A small model that answers yes/no questions on an image's attributes, trained from scratch.
Model: encoder norm groupnorm, encoder activation relu, fusion encoder width 320, fusion encoder layers 6, fusion encoder activation swiglu.
Rows from block 8 of the image encoder, named by matrix and row number. Rows with one number belong to one channel. Each number is 128 + 32 x the weight over the matrix's rms, rounded and kept within 0 to 255. All counts start at 0. Numbers have three digits each.
# convs1: grouped (5 groups) 3x3 conv (encoder.blocks.8.convs.1.weight, 160x32x3x3), inputs within the group 0-6, a 3x3 kernel for each
# convs2: expand pointwise conv (encoder.blocks.8.convs.2.weight, 160x160x1x1, transposed), outputs 0-53
convs1.2:135111149067105162119124154119121140130108099162172147119147119141164130126124155110142166108064168159141141167135104160117134131121113116092143143059121151127196136148139105112132105119130
convs2.2:090110094140225156135166178123103125183153107120149116125111160129138126096108135137147154144167120113153082081125124117111092144138126116071129151123075167093114
convs1.3:108126169114161175094072147161136140143103126140133169142106104135106112143142109117193159128112182072076139137136134137121107130116106150157146108176149149154170099092113116132124141129113
convs2.3:153122105166152095155099100151142155090055078081153133100156132120084105081138204144161137130096137139071153109105149132131087163151078131137148141121125136108137
convs1.4:145050173117127116163143071095149146125116157134114145118133129119140145117109127137090176063104133141141143110125125145153132134135119150159113171076159103103162126121142145099101155138100
convs2.4:083085139141109174195091101142082153162137194130077120124137130106186102195144106115062152042062085046126096100104089125110086163134123192131094112095076111119150
convs1.5:130099051091109044072083120172145103134108127151140098153117145134121125129129111180134112114085088157135118095135144128128115096125104186130109126185133081140115084106144107131131124103106
convs2.5:079110115116190159097119145127095130131076148143197113099111099163208134121093144134152079106124087182098146080110190095084094131107155103153123198127120150111116
convs1.6:153131192062196198060086137141159154160165130176117122161120129144135135112134124098146163135123144093094128134122125134129133131116128065104099084188228113193148112157126121094112173176111
convs2.6:164120139156161182160153128162118133155053117103168149131186094153121109183096090184143099098102092126136144142155114131098098099127071080131142145144150123082114
convs1.7:051174130110094125142104134127125130157156141078136175128123139158115136120132139139149130108146118119159187130150132118141137124140139127163184074162123130161103124111093101166138122173159
convs2.7:142102103166118081127153099075051094106093120070130137073147123119144091093164097140069090152156097136102080130129111096153128187119097116109162114139140160137148
convs1.8:109071121130084146158101159117172147130150126158133117140141141133155129139131137115196110139107112129106086174123095166166109121135132064101117150139122140131132153167086142146135123117116
convs2.8:150098142138132133140134136160149129148078144111085148123155099092111148160156120113088157119116126120173131110118164103115160113149106125094166126080087091084148
convs1.9:153094105109103120168180110151167156095105119126114163108134127128129156122142117115169138161213115170182175128125127129102132112108122153151167156109134180118186116122125067098079087081111
convs2.9:131132168136097186125091106132121180146145101142142161159108175148156097090139046114150145078121128117172180125112095130181141077108248199116131132091121160161169
convs1.10:164099076147096161122113148115124120140161127139139123143151159148108115155107127148159081114121118134123135106120148128134139143113136121102147088124104144095135090128131118120131142109179
convs2.10:118135124073154144151145124077143133160126178152149114144110056115083115168114164189116149153108181099127157163180114143093135140126125070150137085114077152126119
convs1.11:073069062139157074113125167135095147150168126129120139118146157112130151132117139083117123177124118141189176100098143118114122124136121174159133113113119100113099081143122130110139127127136
convs2.11:117125128110126109151100167150174088130059154098119088109110081164129077117105059070125079154146142137114086138103112124116137158128127113136087132148127160133131
convs1.12:176147096112175164032102140122165128132109148140117131120141106116145132144133131212167093090143168143109120139105141105137142110124143170114107119140144111125138148155155149112127168117164
convs2.12:162105113142158104129136099164114140136093084171150133081162104163144141116123102116093095107118129098117108175156094142149144102123125119107098147112072148151127
convs1.13:174158083159095142159037174149090108127095095138150139130110139125127150133154121191115191097087067145139146119129121107099102131125125105111121107179080135141154112136153159185121100116083
convs2.13:169124132164116142130133145144122139131128205127138121085117175117136116117093135097160113196097149100165120136153108126092170130151150130163111115095135186100108
convs1.14:143091113127098080209094133185133125123115139160140175099109131112147108129140120099182113104178160194139124123149130130111137114118129165116173181122117218156160149171148116114171117098136
convs2.14:127103146173042148132085102150154115177138144131106135124048120210117129103129159147126077099088133127125183075137134132125087084152255090131131142147103167136140
convs1.15:143109127156113019135178130138105113141149159154159143129121116118136125136137145121122150100083125121128115145134115130127123142152137047128133114180100160105130153110087093171166102137143
convs2.15:155134154181141139156198073127143123107177131192142159081188096103148096139092074064145103140151142105134118130090112186123181123137117170123143051093137172112135
convs1.16:179108090132161174149106146152130119155106132178129125170123146114106116134123119192137107154133187132141120111123143132129149119136113117148172136068130134094098133143118124147124144084123
convs2.16:104135098101150197144116123163164128136102124097109129155149148159118120129171107129107099121132111117159129144099114134136160132128129138133105130148094087158134
convs1.17:125094189110094111142176131119128131133135158168160167109158138123139121105133145163125170082132086149169182135107138142103150142140141106158076158161107109159113062121094129138099143155122
convs2.17:151106143104166099129137102110127093108083135145169122083164128100160094138088159086189150175115089132162152090182068137095097122090117145108185143112153106121111
convs1.18:147110103162132186160084166126116154139092124137157095149114142132115128144128151092148127141095126151182082125148151123136124111144130145120117118076091117073114085131100150141118155142145
convs2.18:118082114105143154154115131132098132103108122132118138126140092142127105192102064142113155116093128110134131087154186110145137154195165113087165144145157193141152
convs1.19:142133126121148111090121165160194164112165175142090163107115136107126116160150103119129143090141175078088162128117111128138134148118121104149130186117046134089130168129127089142133129122094
convs2.19:073087156143147118098157096118166137108115127109146129117156092197126118092092108132153128035151096091131125119116087107137151145079087176116130158120134153076126
convs1.20:119091099183113159195101103144121189112100095092136168117110120147130113129127111128116170167065139225132193128087097100093085109135121148123133081161221116177160106096108141105110100128105
convs2.20:102096118134067164086122143096107134138096199094106105106133140083095195136098160027060193176088147139110189085154149172120104104116177138132094099134144138126146
convs1.21:134142167141120168059108100176137188147124158187152178092174158129141146162130125093147153156140122117177168103109109128110123123118107116097135105167146104121151114117094134101105135134108
convs2.21:120133077095136088139120107113120139169065169106090122074182156147190124122077149081169093162172154166151120149176130086121144134161179120153126133074164164143126
convs1.22:142105128123090112142086124149168135146111091090118103139157121142121126144129131122176174126130112132128110125122114125118132122131107110134158103086177124164206121171134146160151096153181
convs2.22:128085114171113144107098111138147100124163177170098150111112177175158126120178158072093163080135093212111073106067130105062150114130203157146175162160229131148099
convs1.23:110213092152134125104112092137137156149133103131155143132130141150119122107127142156169156145078114142102107139106144122123138135124147116076120121211184173124153125111095114112128144122102
convs2.23:096074131104146112124121092131157119111080108128129158153221057214186113054073149120107146135134124104124133161118124125168108128075078122127120142132138140046121
convs1.24:119136149127197173075107090099086121115116090141119106130152163111177122116101121126122100155172099164056111132155092123137113118125099165122125156116132121133099126121141142145129094149108
convs2.24:156133130161129136087149156114182181089159121138096139108113123192077133110212086109102108141107123100109155133144102142175170145105074067176166183101186144105102
convs1.25:158146097102191127161092147117122133138120145119110123110130098120149119136122134081169106134138083162149110098133167094115100126111107159112076131125093115134113099125143155120130128126098
convs2.25:150182090057136075132157080098146127186167153154096126076114196176089096108062162100145123124113131155172113155090092125146146141150125145128146146115117104140187
convs1.26:150156170190099135108147169149147149167149157139143171122117107083145126083112150181092142116088134140137188120101138118153107135121123118184143158164143145092133142137124125079130114120164
convs2.26:128099093086085139154125154117148114078126142135102114144085133132088169147086131174129130174209095120086103068176114166130126135097131160129079131075094160191105
convs1.27:140121101152091069141101137099127106110133137097119103183131127131125111116113122139167181086130082154164182094125112093090130132117160140134162215162146141129093139097133160106119140148102
convs2.27:114101121101122124135175067123153124110056162141127072133109135149168098115095164146167132087123145153127128135106159155183112119161102101129138129169156082152133
convs1.28:088166130117143134161099114175131101105115167051142147124143128114104134105143164155165066125128144056138131104125133166126119117128125087093125125118072212129089145152156158123152174117121
convs2.28:127134121143103141095091122108146126120163122162124115100095113190168138107099145123128196102095117113097104154101094130136152083149124146145110070127144127155092
convs1.29:152114128120116164158142069148187112152141192128106125145143132115104163099110121132147170167102154128106105134168145117161133132093122093103098125145148085138154146111125181176103145109097
convs2.29:115136113120167114158135125132182119130171176082102127190119218111099109126107212150146098180144110097110121146117102118111115147161103161157137125103103135101166
convs1.30:163114148173170085175184129128132175141111136173147143132109108160133124126116121133136125122122088183134117128115123143103120162155138154144174069058157140096176141137147129091169138170135
convs2.30:105138182130083149076135111147091109102063095156172133122151173155037165193150195138096139152108136122085169154098147123113131117132155130131133049115151120169096
convs1.31:152139128177087108173119120120125103153111133177136128115136099123114122124104106085114097145125120086154077122152113132099123100139133146130150127092148114149127149192125090100123107123150
convs2.31:123108119128111122077124100131102114100154092098153122133041187209064140129114053102089089130162122178154153102096080125177156145118116155142144166104143111164158
convs1.32:204161111146089113173074133080128139138156166158111102084112100174111170102134149090072069110107198090179124078121138190148118141149139131121119096109113064131119161135127131143124138101134
convs2.32:132111093067141084064111160111095123127077118115107124083135154141161137164151141109117142130121149125126172122105165107138126130127102120134143125132119153184103
convs1.33:118085132152094111102141141110151087135156180127183119096137117128116134125118139155190130109118118126137053117121117133096115116110131106144158086108132113114104115162101104116066156111123
convs2.33:111143148182191182155104115140100145158186154099136118146197181063085187071160176108223205146103120170107116132138173105217104128148096127173136151121148063148133
convs1.34:065097154149058118156184169196060127119112173134111199113120125124117145151153144058095105162165114099228105134120137121124112171149110092105107132142117082066099112138149131148129049116066
convs2.34:133183122155161110120105184150140104110173158149105121157113135124135143069127146128128097136114121053125071163148131143179174128129105100131134066135059074115151
convs1.35:128128225125152142133142087157102163089096219108139097138127138072138184154091130081156136107157126178110044133121113128110123163122134171143102119142120140142121074145044168124101149107161
convs2.35:097035100205173158128211223141150120117164125209131133126102123106204110177132144086186103140117148084081096151130116154136239118078095102139127100143165129126142
convs1.36:117092133153163107146160123116086138137084149063156127132136145080084124150115110127134125142086167170181229125126136104132153150123150139164145151132139121113136138138096153117133117119107
convs2.36:060111150096125107089113120132109090203079064082131117165122119139102104092155098109112088100053089164125147142136124124173122112046069120109139154105177096071122
convs1.37:144183095136096177153155164111134203121091093136125134127116115110093090161103165072127093124151088101110058159140141107132138105123164133145174152144153130154174157173144149148144127145100
convs2.37:192156188071148120169134186130204163158152136141090156120131150182138133157142133096092111066139088147104089130121048119098084153195147129138136124125092109193149
convs1.38:099077157150086167135118139202105126153103153079106136084103128149099139104118116085070170093124062100080105128140110107110125130137137136126106132159118121132150078110096083121115133074131
convs2.38:111150146104142182119164096138081119119073105160118143088126125124118139083130106145131113127166146158147092122097077105099131122140123137135129133132086174148144
convs1.39:126130081152120198136136173117127163108094122136146164157064118182131164104075115101122107139068079144088051121126108137118167104117124141177152127119114150124109134174123190158168191180160
convs2.39:184201139128138041112152152130141136110105107120141140177193121202133154062160160154144048126173144108127114156103139106139035108115126151106078142156115148111130
convs1.40:145203099086133184105081123119208139088140136163133160174136169154187147111120101074177190110107094097124103167126124132135121107119120128115132137127116133171153168090142150117154142109143
convs2.40:159083104117137128110077143090118162113131118136091182107027123103101122147138131154112102221123102109128124165118157093138182146182119130082159085112135111146124
convs1.41:145105150207145123196165093141163073122157099054155176119107118159124151137152121151094129134194075139104142104135137107120152100134143162140151134136140139133121101171128132103076111128118
convs2.41:148131137165125182088108162129123151159193126206188128061114162112201131116147150195117102161130110119140110154077125119099114134084142115098120046164128110137138
convs1.42:134148202115115155152091132171123137150119103136128072123175154075127110147092133085068116176119100232178115108157128105138137113130105140144128098102146136124128120119119152123144126141114
convs2.42:124142092171122120155129114127159167121153055118108137110100089079104175142100151153164131171138089172125150122127149144100055111114133139113142171102122160148154
convs1.43:140124110109113135132097102143134095142131100138122121138129130133100117132127089137184170106138199056159153117159122123080138124174103139123135171124140155172154114121102162178121165085106
convs2.43:130073115118169134163063144118162137122112136094076146122119090125155120148078117154088094193131113125138071142125111153116047074088136183145118113142085159149118
convs1.44:151118088082148085148115139142117117141115149116126117133142134115132125103101100217133176133072183214190205131148143150142148150137110132090098098114103132095121077115074077095085068117105
convs2.44:111170119120089145171091152146176151157076123080155132183058102022160143078179162119119120141097112113091146176102111135151176159160255156126127097133160169021117
convs1.45:091170180112100143190071070099137169071139145107109165146123141085135120142087117134186167096151144086192177126143143121125127121133101178119126158110132115166127159114058130165100138114114
convs2.45:140179120109135129061129208135126137148153140172127115120088134123105125113144053121122181166129155189129095138114120131172158145075101027119112113161170122080145
convs1.46:103135119138121136151087110067106156100118180117128190098116113151098122172109113225113046150121073061080040103095128112117131170120100131115136128123145145113152139106123118132136115123161
convs2.46:108108111112157155122122149114145094102126077199059103056053152131050102146107112059085099142135103113102089082091181094032051117195069176144156088163083079082118
convs1.47:178169139091157139070073175157135116138071189160073107138118112191118120104121111189097147086133098096132163100127120102181123100133122139160117132100060141157120120138130116159101088151170
convs2.47:140065128151107126131071178089140126086163139150136094140137112151112140123136147086153157143161117125099113147163196106087122118066149105127166114169177093194128
convs1.48:159189175141108201190181229126067098143146069132121173108127108130185140171199188106101117105133086118091076149136132140139148162126130125139106119127123074126136147144192155146132160082125
convs2.48:120129102069120143058156146073175151088053100120090117096190188117119133090192121142109128140094136087093127055103123127120081130057125124121138179119112179201126
convs1.49:210131121114118086097064082125161162179172155150114173097152151165095158125111090083051094098155106148117099141118150120094134136133130156098095136119114109153100189133157129075148164108193
convs2.49:126114116132151129101106110130132155101109123170086128090197111143106108163176154118044124090117155142146134100140095128144059153096068126180145157105173151101109
convs1.50:153120157105112166133094126176143099170141163118141120133122117121145108135139111180097095157063071229218114119128150147137122166128136084127161116121145101122128089153156110112150124133108
convs2.50:156114131124081198194163127107135192091177087122122110102085151082160121057127119146148044101161116115111148122171149139105126108141147180095101111084168142045116
convs1.51:113128107144198139068137127122117194117119175102163107108083135119117091136182113224160146152095111093214141118141107092101098129131144130147139135122149117127132128144100137161131122141150
convs2.51:138106168115115045166110143101155153202104119119076125159120148129172142073094143098161106112110060131137145149157180145116133132147151125097129083142107139154086
convs1.52:146182125136110100127114030112124191098186078139217084153127143146152134099071093170075062128118147128091089109150128129153134105118096083099109108177133130138149162123091140139130173095107
convs2.52:076114116133096097114075125168116127112066172165121125134159140145180136132056151089076160158092094141146114144129152115190146145156136071098159120130106141099125
convs1.53:136110114111146129097176137147155101202107085084126062109118128114123147117125099207155176141084076192095119127123106085135142107115123106105129119119173119131146087090121062107129117137129
convs2.53:168106140198110117116067197156132115096081123057149148102052122056130110148093128100143141046084117180152089153125167117170187108143144151073117198113056138114156
convs1.54:152123127141084166178143157155174109217124215133113164132133138079145102055083136155183076168134186154141096088149123103143129096106086090111124123127135102118120133105119141119146177124166
convs2.54:123143111123078108150131140120129104108158167126022111146172139064121108108125121122162112231178191154126101142130133124145056109115073171142146017126134115140143
convs1.55:093136088163189110102111061117099133075135168110174122121091130099177150149145121102134174185071174151150175121089102103115106098131108158139150108140114122118131151122137157125159145148102
convs2.55:079203123173077133102119109112104102113147105059143090125135136103162125106152127144126120094168140150170104131149152183132091117135144205079122160136104057157147
convs1.56:102086180135012105131126156114148151174144074099161121137133145152123159136112099160160200173076102162133139124153134144102142140096153134103100139145121105133148138122181159122192130126132
convs2.56:128147106049171073129225120101195146184147149198082116112183131117189150149108114114182089158156095185146120093123145071104142100118137101072134129140161128051139
convs1.57:132094095152129140072189150079192154137176148111139129116134136140121124120167148169193087109223118124043075106120111093095131117133130136133132118096132091111153089087152080109183164099159
convs2.57:123108136167104164178136152110141122140151162090093130077077073100068106096136092137139134189105142106144124158112159114132124164106090168147138133134141107200132
convs1.58:234122055121063090088127129118166134116196096150115083090134144122111120133148101196063099201075174093177102150138151134101123144130118113101122121124115139132179130110155194078194089102151
convs2.58:124083144085112108139120118131183124088088170129140099106105114170101103112148127078110107164102147116127179101111133110108207147112078066117149066109141072151122
convs1.59:153100089105114201062194123145134144131157119131089144137133137126141123095169187070160113202131148187060140117119109111109153128108092127113134136094134142102160149104117129123083128130135
convs2.59:093143126152202099143119187155103146092106104091158098135118089085148160137110167141089177133191145163117117157132135124128142113150122134171114140127132127108137
convs1.60:104102120105217162182123129148152141156090107089120163159136088110087124125112140114103101166166078086009093145156103092102124156141140140116106106094138091105075149183153173152139153141104
convs2.60:093138100104110121116118137103133113101086138127102152088123159147129165128121062107131142164120134134098117166148155151134133130094089113107128140126117094153148
convs1.61:113161111134110101185136142181155106159133161123158116098126151094105106122168097116123118067059171074085186131128121141119126126159133127127120163145120184150148120146137106180157126190151
convs2.61:106111115107115146125101151141146140100086137086115138110098065115132093133156166131118100105114131177138111185128140125150125134134110117144104105167120160118116
convs1.62:096183100025115190028044190114103136187077225166110141130107147088115142087121128134134079057129054113133146184122122141112153126099122150120163155124136149169107187159131106192075110117109
convs2.62:150122149180127117104062179131115137194129117117137156208142112138072079108131152175131122162150097172146143153099112137124190126166189075145130148129141103149123
convs1.63:185135148201129192132090146146149086132084099118143117141123151118113059107110136123098127172081167162098143111127153140139115155133134137170157111127139144173108092138131105182138147140112
convs2.63:138144090155129091172125197153147122156126106152189136126125086153119150101143116133181113110149099141136124081109180140087127110134151111121101107090129100158108
convs1.64:108106096144110122155150164202178205119032137218157159091097112096126086082155112116136123169109125220157134118114140131111116112132129150135115120126123162107084171132112047136143168151122
convs2.64:106163100117077107148124176176139166113214121174057160081164157074084142140104150155123126163129109118115130175155123124140065118130147134121141068088086158135111
convs1.65:170150098164088106137075088140101107203137065187083087113094121113087145150152149177140136146074140124153175126137127142138109120106142141072138117139124155167067114116127166141130179147073
convs2.65:070109150089127122124148217099171148107153105128140112128195188111191151167127113147138158181143106124133102133118127145093144121139123142149128096135100124196121
convs1.66:104081127113111184158175218172141090139128097130054112073131150147143174059087109163113126143110155174165169136127127126120126142111129121128099135134127119154121133156104129177122072107104
convs2.66:130175150161101124153110127119145120112114090162144143097143101138051104128136178121124168112143126134172174161158096151123072130170090142112141151130119100135129
convs1.67:104095123126144142128070152103083140139122039143154149122110160186153116131179121147128100096168147098138062121148119134157129142139128153039110166162089162189189125083123110148126140167114
convs2.67:100131138144111125112120128149128071152095146120115114118092088130035090152142155183135057153107137204103119073149127088205190126142120113111171099136171151158147
convs1.68:080116113136084072098151140110167088124109113188136115188213174215146086062115126093141114116137067148125105113114127122129129138110111170142148113132119108125056149150171123114154094116126
convs2.68:174133115110178072169164187119059132100162052137155160115163083177100098098151174084132137077166138115146180186116158127108152132110110157129144059122100129130076
convs1.69:114108061155089085127110108100138072050084139202180116157202192119131189050118082111087111166115103135119116163141137142165125137157122086129098100135135128141178114171133139144105072121152
convs2.69:099064124147179136114179063142097166174125150067121105171107109105145112105158192133120142111150147116101079194125077106118060145163162178170127118125131149130115
convs1.70:124109121138130119084160144157109119141171139141111119070177159103111172057103179106109090153156133118115112131129128130142143115139136119066145109130079152084161120174107120112152043088136
convs2.70:127110150127126115110183114124140156067109181133167134103122145109081106124176197111131086134063100154087137119102089116115083131106122121137131163099122104150105
convs1.71:143116160111117157093080165185132137156141128140184151085147172102122174169235218161140156123123111141116134130114150149113121142128138140141129090102097081093078130091132116168153189161157
convs2.71:176027134117159130114127151115152101141118118086039125036156112062159164145131128157154104136165105129111158126129151184096166098152196146139105172168124139118172
convs1.72:154072079117085094143173109138170199159084194167132208107125099115081105099164154188119126122117133137148107136166113126137127143124127143150123106105116124175174178173060124028117162139159
convs2.72:124151130100082137103116161101149113115161122154112129128085105123112115153133138086121143121119112108082194136129152115143098086152185116096117114104070079184119
convs1.73:090153121157159111151134117142103108072099132115143112177157138098047147148123180158118125194126078147140161131130128137123147127116163077144108037174113123137106147121131113085141159192203
convs2.73:155111122156170129121123140142154128147126142184178172214136116166154123130133150123107074113143148106138128167159123105130090193084136122134102126143085168090135
convs1.74:126138110149119121198157124143105116126124157123068187115145133067049125124155225142152101170139123165138121103134107123096139112110125128115143130127060172084108095126133098128128173119170
convs2.74:137121104170105095095126087134066132153158135147172141130209133111109121139083160133182080141129114119126094117168148150127107056111152074142142082101098064134118
convs1.75:129159167149133093073133133165190144100112208064051080132117080166109128125149157132114170128123132132143103136135139135123132155160138206150202171153167072031072135099126116163184069143189
convs2.75:141077144143212126172143160154090113142154120112140168070069108071100097144116163126152156086151137121093129053107133098144177129157123143107136144164170114105157
convs1.76:095115133122116101186100147046105158144166115139136077172131232109110177098077078138091084202111133153140138121120129142150147135105127131127142119107091170111127152175152167125099098092157
convs2.76:100136133152125089160141096123130181088095114113158125098165099152104107092165189138136150134137154124163152079144104101115118139119078105154100087139118134115169
convs1.77:149142111074100067159111110158123119116119136098102135088188092101211119051134137092110122130119121142139122134136139126120149107139104078152024090184173095082137096117160094125180109132162
convs2.77:100123127103146181135171140159126120113146132096084125119157106153121094099119088121113141151129148089099128138076108093114112156117120124095106160117179128117084
convs1.78:105159148094124168112099182197118149145106048123065121212099097224077093177154156110149144142132177103146141132114130116138109151116142103075079177120080103135094225139134182108100095160105
convs2.78:167197125082117152148166103134131106182186139172086138120099134193095142138137106139147130109153143107106167105091132108134105127093109071164081134129093094148073
convs1.79:133102121103159127116109103078106094084137154015152143128100075202104144119223173101122131075101130125134154165138144103137126125123140229198175159084095183198145115118107101083140118147123
convs2.79:109156117138136110145187159128159136112120169061136110143117136125162129107128099127135124132141115075117138090136164108132142109174057138155110114149164170092097
convs1.80:109133131159115112126131125178082146086134095108107109195082110116138149107140118123153168160156154151115153154117137091125132135117125085082113135137145083138086129084142150129136171152139
convs2.80:160158113180144128131120133155118109175119144176119191117101149154185118127081133183107168108126118156131132106145170123192119116099146148139095101126118094111047
convs1.81:153126118132141101119110116101125149164187198147128129091084042086135095158144148120113141097110141128127128129148172129126134121122117038082117061183083109096089128081093119114132130155145
convs2.81:180097123079122133063138135126086109091060153175149124123147159134084127106117147169132116072080128162117098077119110172133098141179123081126100088129160076133118
convs1.82:121100085172107114114090130125179156104078164108123090169126120093108114150192159180105113178117117126156125115122133110148122118147129092173066152091150156152121137091082143143089196157118
convs2.82:116153117107177180115172167104121144098133129203157130127115141119110168213170174172113155114124155028135113090118210129124097122109118142164139156113155146094134
convs1.83:125140135152139190155191152134171191131124138081098102184207174126126131212142209169130084148142144150154158108098128101126124144132114123105119171078150127136179147144155117141094129101162
convs2.83:095135162126133113121131156114159135160158198178070170049129148182145152065125144142130093124078179146111127183110139105115159079101135163108152195122172128154132
convs1.84:161142178164089121152099133150074101072095122092097181082094185034126171089126138161125137115126084183115117158111105149140140142112109131081152139180095075070110112092209113131158061095067
convs2.84:170142157084022120114117083113120130172128153162145102132105067135068137092099127149129176153126110171152098086128156173077076162114110044107099093121105136129145
convs1.85:153102087140091091111111101037120106118201158097153117068106164119100255115125165152142154172121123151150143119137142130126150109142137030148118069184211096113098055143158146140218162119228
convs2.85:128114159162157071144213139137146117103063156119123126158167129148076118134207132147128105086146144150126154078106116136189069180140106152084127108132114097082126
convs1.86:133121126117102145154104113121114095081105051151102150186243088098128244022050183137129172176118129178142115094151125126135146132131130113130086060143162118096131109159126077134144098136130
convs2.86:123104121155074091113187057138079092103150114130126130121148129175099167113057118105121123155067127124115186115106123112061122132052039132148115027143120085116114
convs1.87:105056128103105111059108160149101095129064079200153149067192162194096151127121068097086127139156164090133183137133125133142166122132130148236240128055083134094046156189174155116106074121092
convs2.87:149104113078180105092173118110163129147149131197145089094126156077122143119076169115144134129131127135185080109135143114099160100130099203116102086100173136109126
convs1.88:132094189107151128133101115085100060128207122088137099169205197120124196099101142144121133161178106140134146123122126123119114144122116141114126096160145067072108107167129141132164145144157
convs2.88:167125115079108134151145132125146137106133158148155129179166106141175136108139067128119109113093130066124169185157079119109136111082145114131102118119106101129146
convs1.89:094120105084111109094123155104127168112061099109066120113162172153120123171183157123113151117113133134148139127123127145146132143127141165141164153171173144117062188192169118101132144204156
convs2.89:115080133068105094105146094110128090111157107138083122119053165095106114111153171149068161075178127158134098122089127152123143081114099122102167036108121103123106
convs1.90:131132123136156135156164136124107181062068129090050084185139146180066093193170124041188110095113155137142182139104114114121128120117132146156124105087110114106162122144106143111100161184149
convs2.90:067110134137136179113128096138073138133083141161175092086159153065164175134071116107070184158117122156078123072134144105119195114113179112128137118118150154160123
convs1.91:101115117129122110102138108158145194105043183087081158094097127145158073100115072110116082202108138148137128127141102131127125146109109115119131072150140119101114137094157118148098088093160
convs2.91:146174121119079114163151111105107093076117103164154129188142092118126093152136156119106090108131123113114169083179150127122088159128156075131095061161128155124130
convs1.92:156120131133179154105177087175078096202089047233180082168148039153125062137190078170160131136134154184150162112123129140155137124143148106045080119117086082152108168137088175162122064138150
convs2.92:091038131093163108158142175133071140137072139105132120012139095119127063168119181144101159079159104082132153145128145137100130163145129122121129145120170090125116
convs1.93:117074126106096119155147083185143159119113185070087138179157106147108099110051118128106139097113142123138129127143125139145137108132144162107120159145110159097093123133149108140136128102126
convs2.93:114122111138137081101196127136088110121078158104181158081072139093124136125148091090125143047077124127073169118167099111103179133132146101180092094115105156056096
convs1.94:209143079245155077142167086154092078149165116113125143211149156169152123139100121162154107140111150153168146100147145086109127148119149098118100143125104080142086135089131095095127087090108
convs2.94:140100146102154093101122096137134126102120101135183112072128125212162146106123104121111098157200143128107092134092136189129089136118106124183105108137087099097131
convs1.95:148134128086137147101149091068147123132121142100078072149108045094118066155152113157094159099134100104163125141139147154152161120123116081126107070127099185113129142084137158135123141080121
convs2.95:152132119125136070125136134115126092128145136169128124176130136123116163137132169149118079125138147115119114121172084160169155109185094115148081155152124122078132
convs1.96:186121090193123156064176179105130120093151142122120110115122102092163132101120136161103151189111103181116149139124143154111146093134126092139165157164138150083157149138125125115114149165162
convs2.96:123067114161146166127127180148114143126179106052178166129115113048164135126155186147132098104160129144127120139150155143166109154079106131074115151132155116136104
convs1.97:141123093111129190149101076128164137124125159114142120107104131113123151130112136139135129074116153119101118162109120151139173114128128132158113119136083159119133151121167139146135119116124
convs2.97:129156117121123135104157116110137169083149110142122110117137120106048098198130133139032065114142091118170141127129131149084189124139122080129123128133121084097181
convs1.98:099177135161192128181152100110136083099112146118117096103118115150118166168152169137153139139122132071131126142157129114155150147147130103157165145097141123110164233205207149044109189113156
convs2.98:096099132083060139112077077118134138121131153151155086104066127189160133141192024149152117104100132164142090154118087146169243117099116101115095126130130096145153
convs1.99:136165132145090109131106148123150117114136134127129135131153106099121130130150114122153109086122164151155153118128132105095180113136138143129113134116135119134110122111108158125122184061097
convs2.99:160163136104160124133213109118151113075141084092145097141097133138095149126094091139144109109137090100117142119155080128115154150163100060115113132098104142135128
convs1.100:153059106195129107128142116118122127115109090117136083128091151092117158116107167086134144158134155109090138128129104143132098142144159146142158092065099132098127115176093083145074078166072
convs2.100:178197152090103095094181135101040103126137154145127104153170111098075095135149115152133136082123098127126069147130049149069163160186105148141114113110149147121103
convs1.101:092147163111091186110161182128122108116113095136151118199193143171119134115160106129114125148138128169158164081079110166104106139146131093143121119129118112103133160130171185116121136093150
convs2.101:112087101106111110132118088114138124111110078124101101171119133099173144121117100183142096120156145163155151136113105148119017157110210140110140114179164158113083
convs1.102:068118119143125124167101146134128098124137157115119145151136149140095146108088107148101115139135163157099086121136129141149116121136120127110117067165113151131129149141135118163101085098129
convs2.102:136153153225092115082129139152127091112178138080053157113115087112128133174107092110112122146153132158112147133106130094181172118099090071111119129131126153124101
convs1.103:162204166137118125184151096111129116147153091120185094176099143128076135122128179090159135148130108139139116132082104117109143140152129109139140118160112135097134082058136105143183178216138
convs2.103:089145148122180098118122121124081093096137118179096140153084162184173109102157117188185163061142166154118166148140110140101113156146160150137126147107165151113143
convs1.104:142089116147057142179095117142087117140131107162142101100112099081138121098155123111129138075129115081116122133163112149107091126120149132121152117114112125133143186187192228045113174108167
convs2.104:066124147206084104124156141117080127090178135146135137132065088137087074148167101055133133121126160136120124098157129143139157100125131146116115069141075094130132
convs1.105:193138166183127109132069146153147106148114126112106129164149140132131105137097126159156180085120133124112101167171125154175121125138085108111129132116121137135125081123218082138162106164178
convs2.105:061040151105150078109106141119132105132160109143123149097126150062149105095108059181168130116157146147121096137104166104122110150066099130108157113128146158153103
convs1.106:073098158133142168076148120090136127113108128107112078157176149163168110133146105143119100128210159172171132151142124085101111126160111105095110145166135150126121148105178085129132080147182
convs2.106:132088119120133100083132096105101118126149099033117104124128146170113125200166155155131141091115163113149138192104161091140078142073102104136142129120106128097120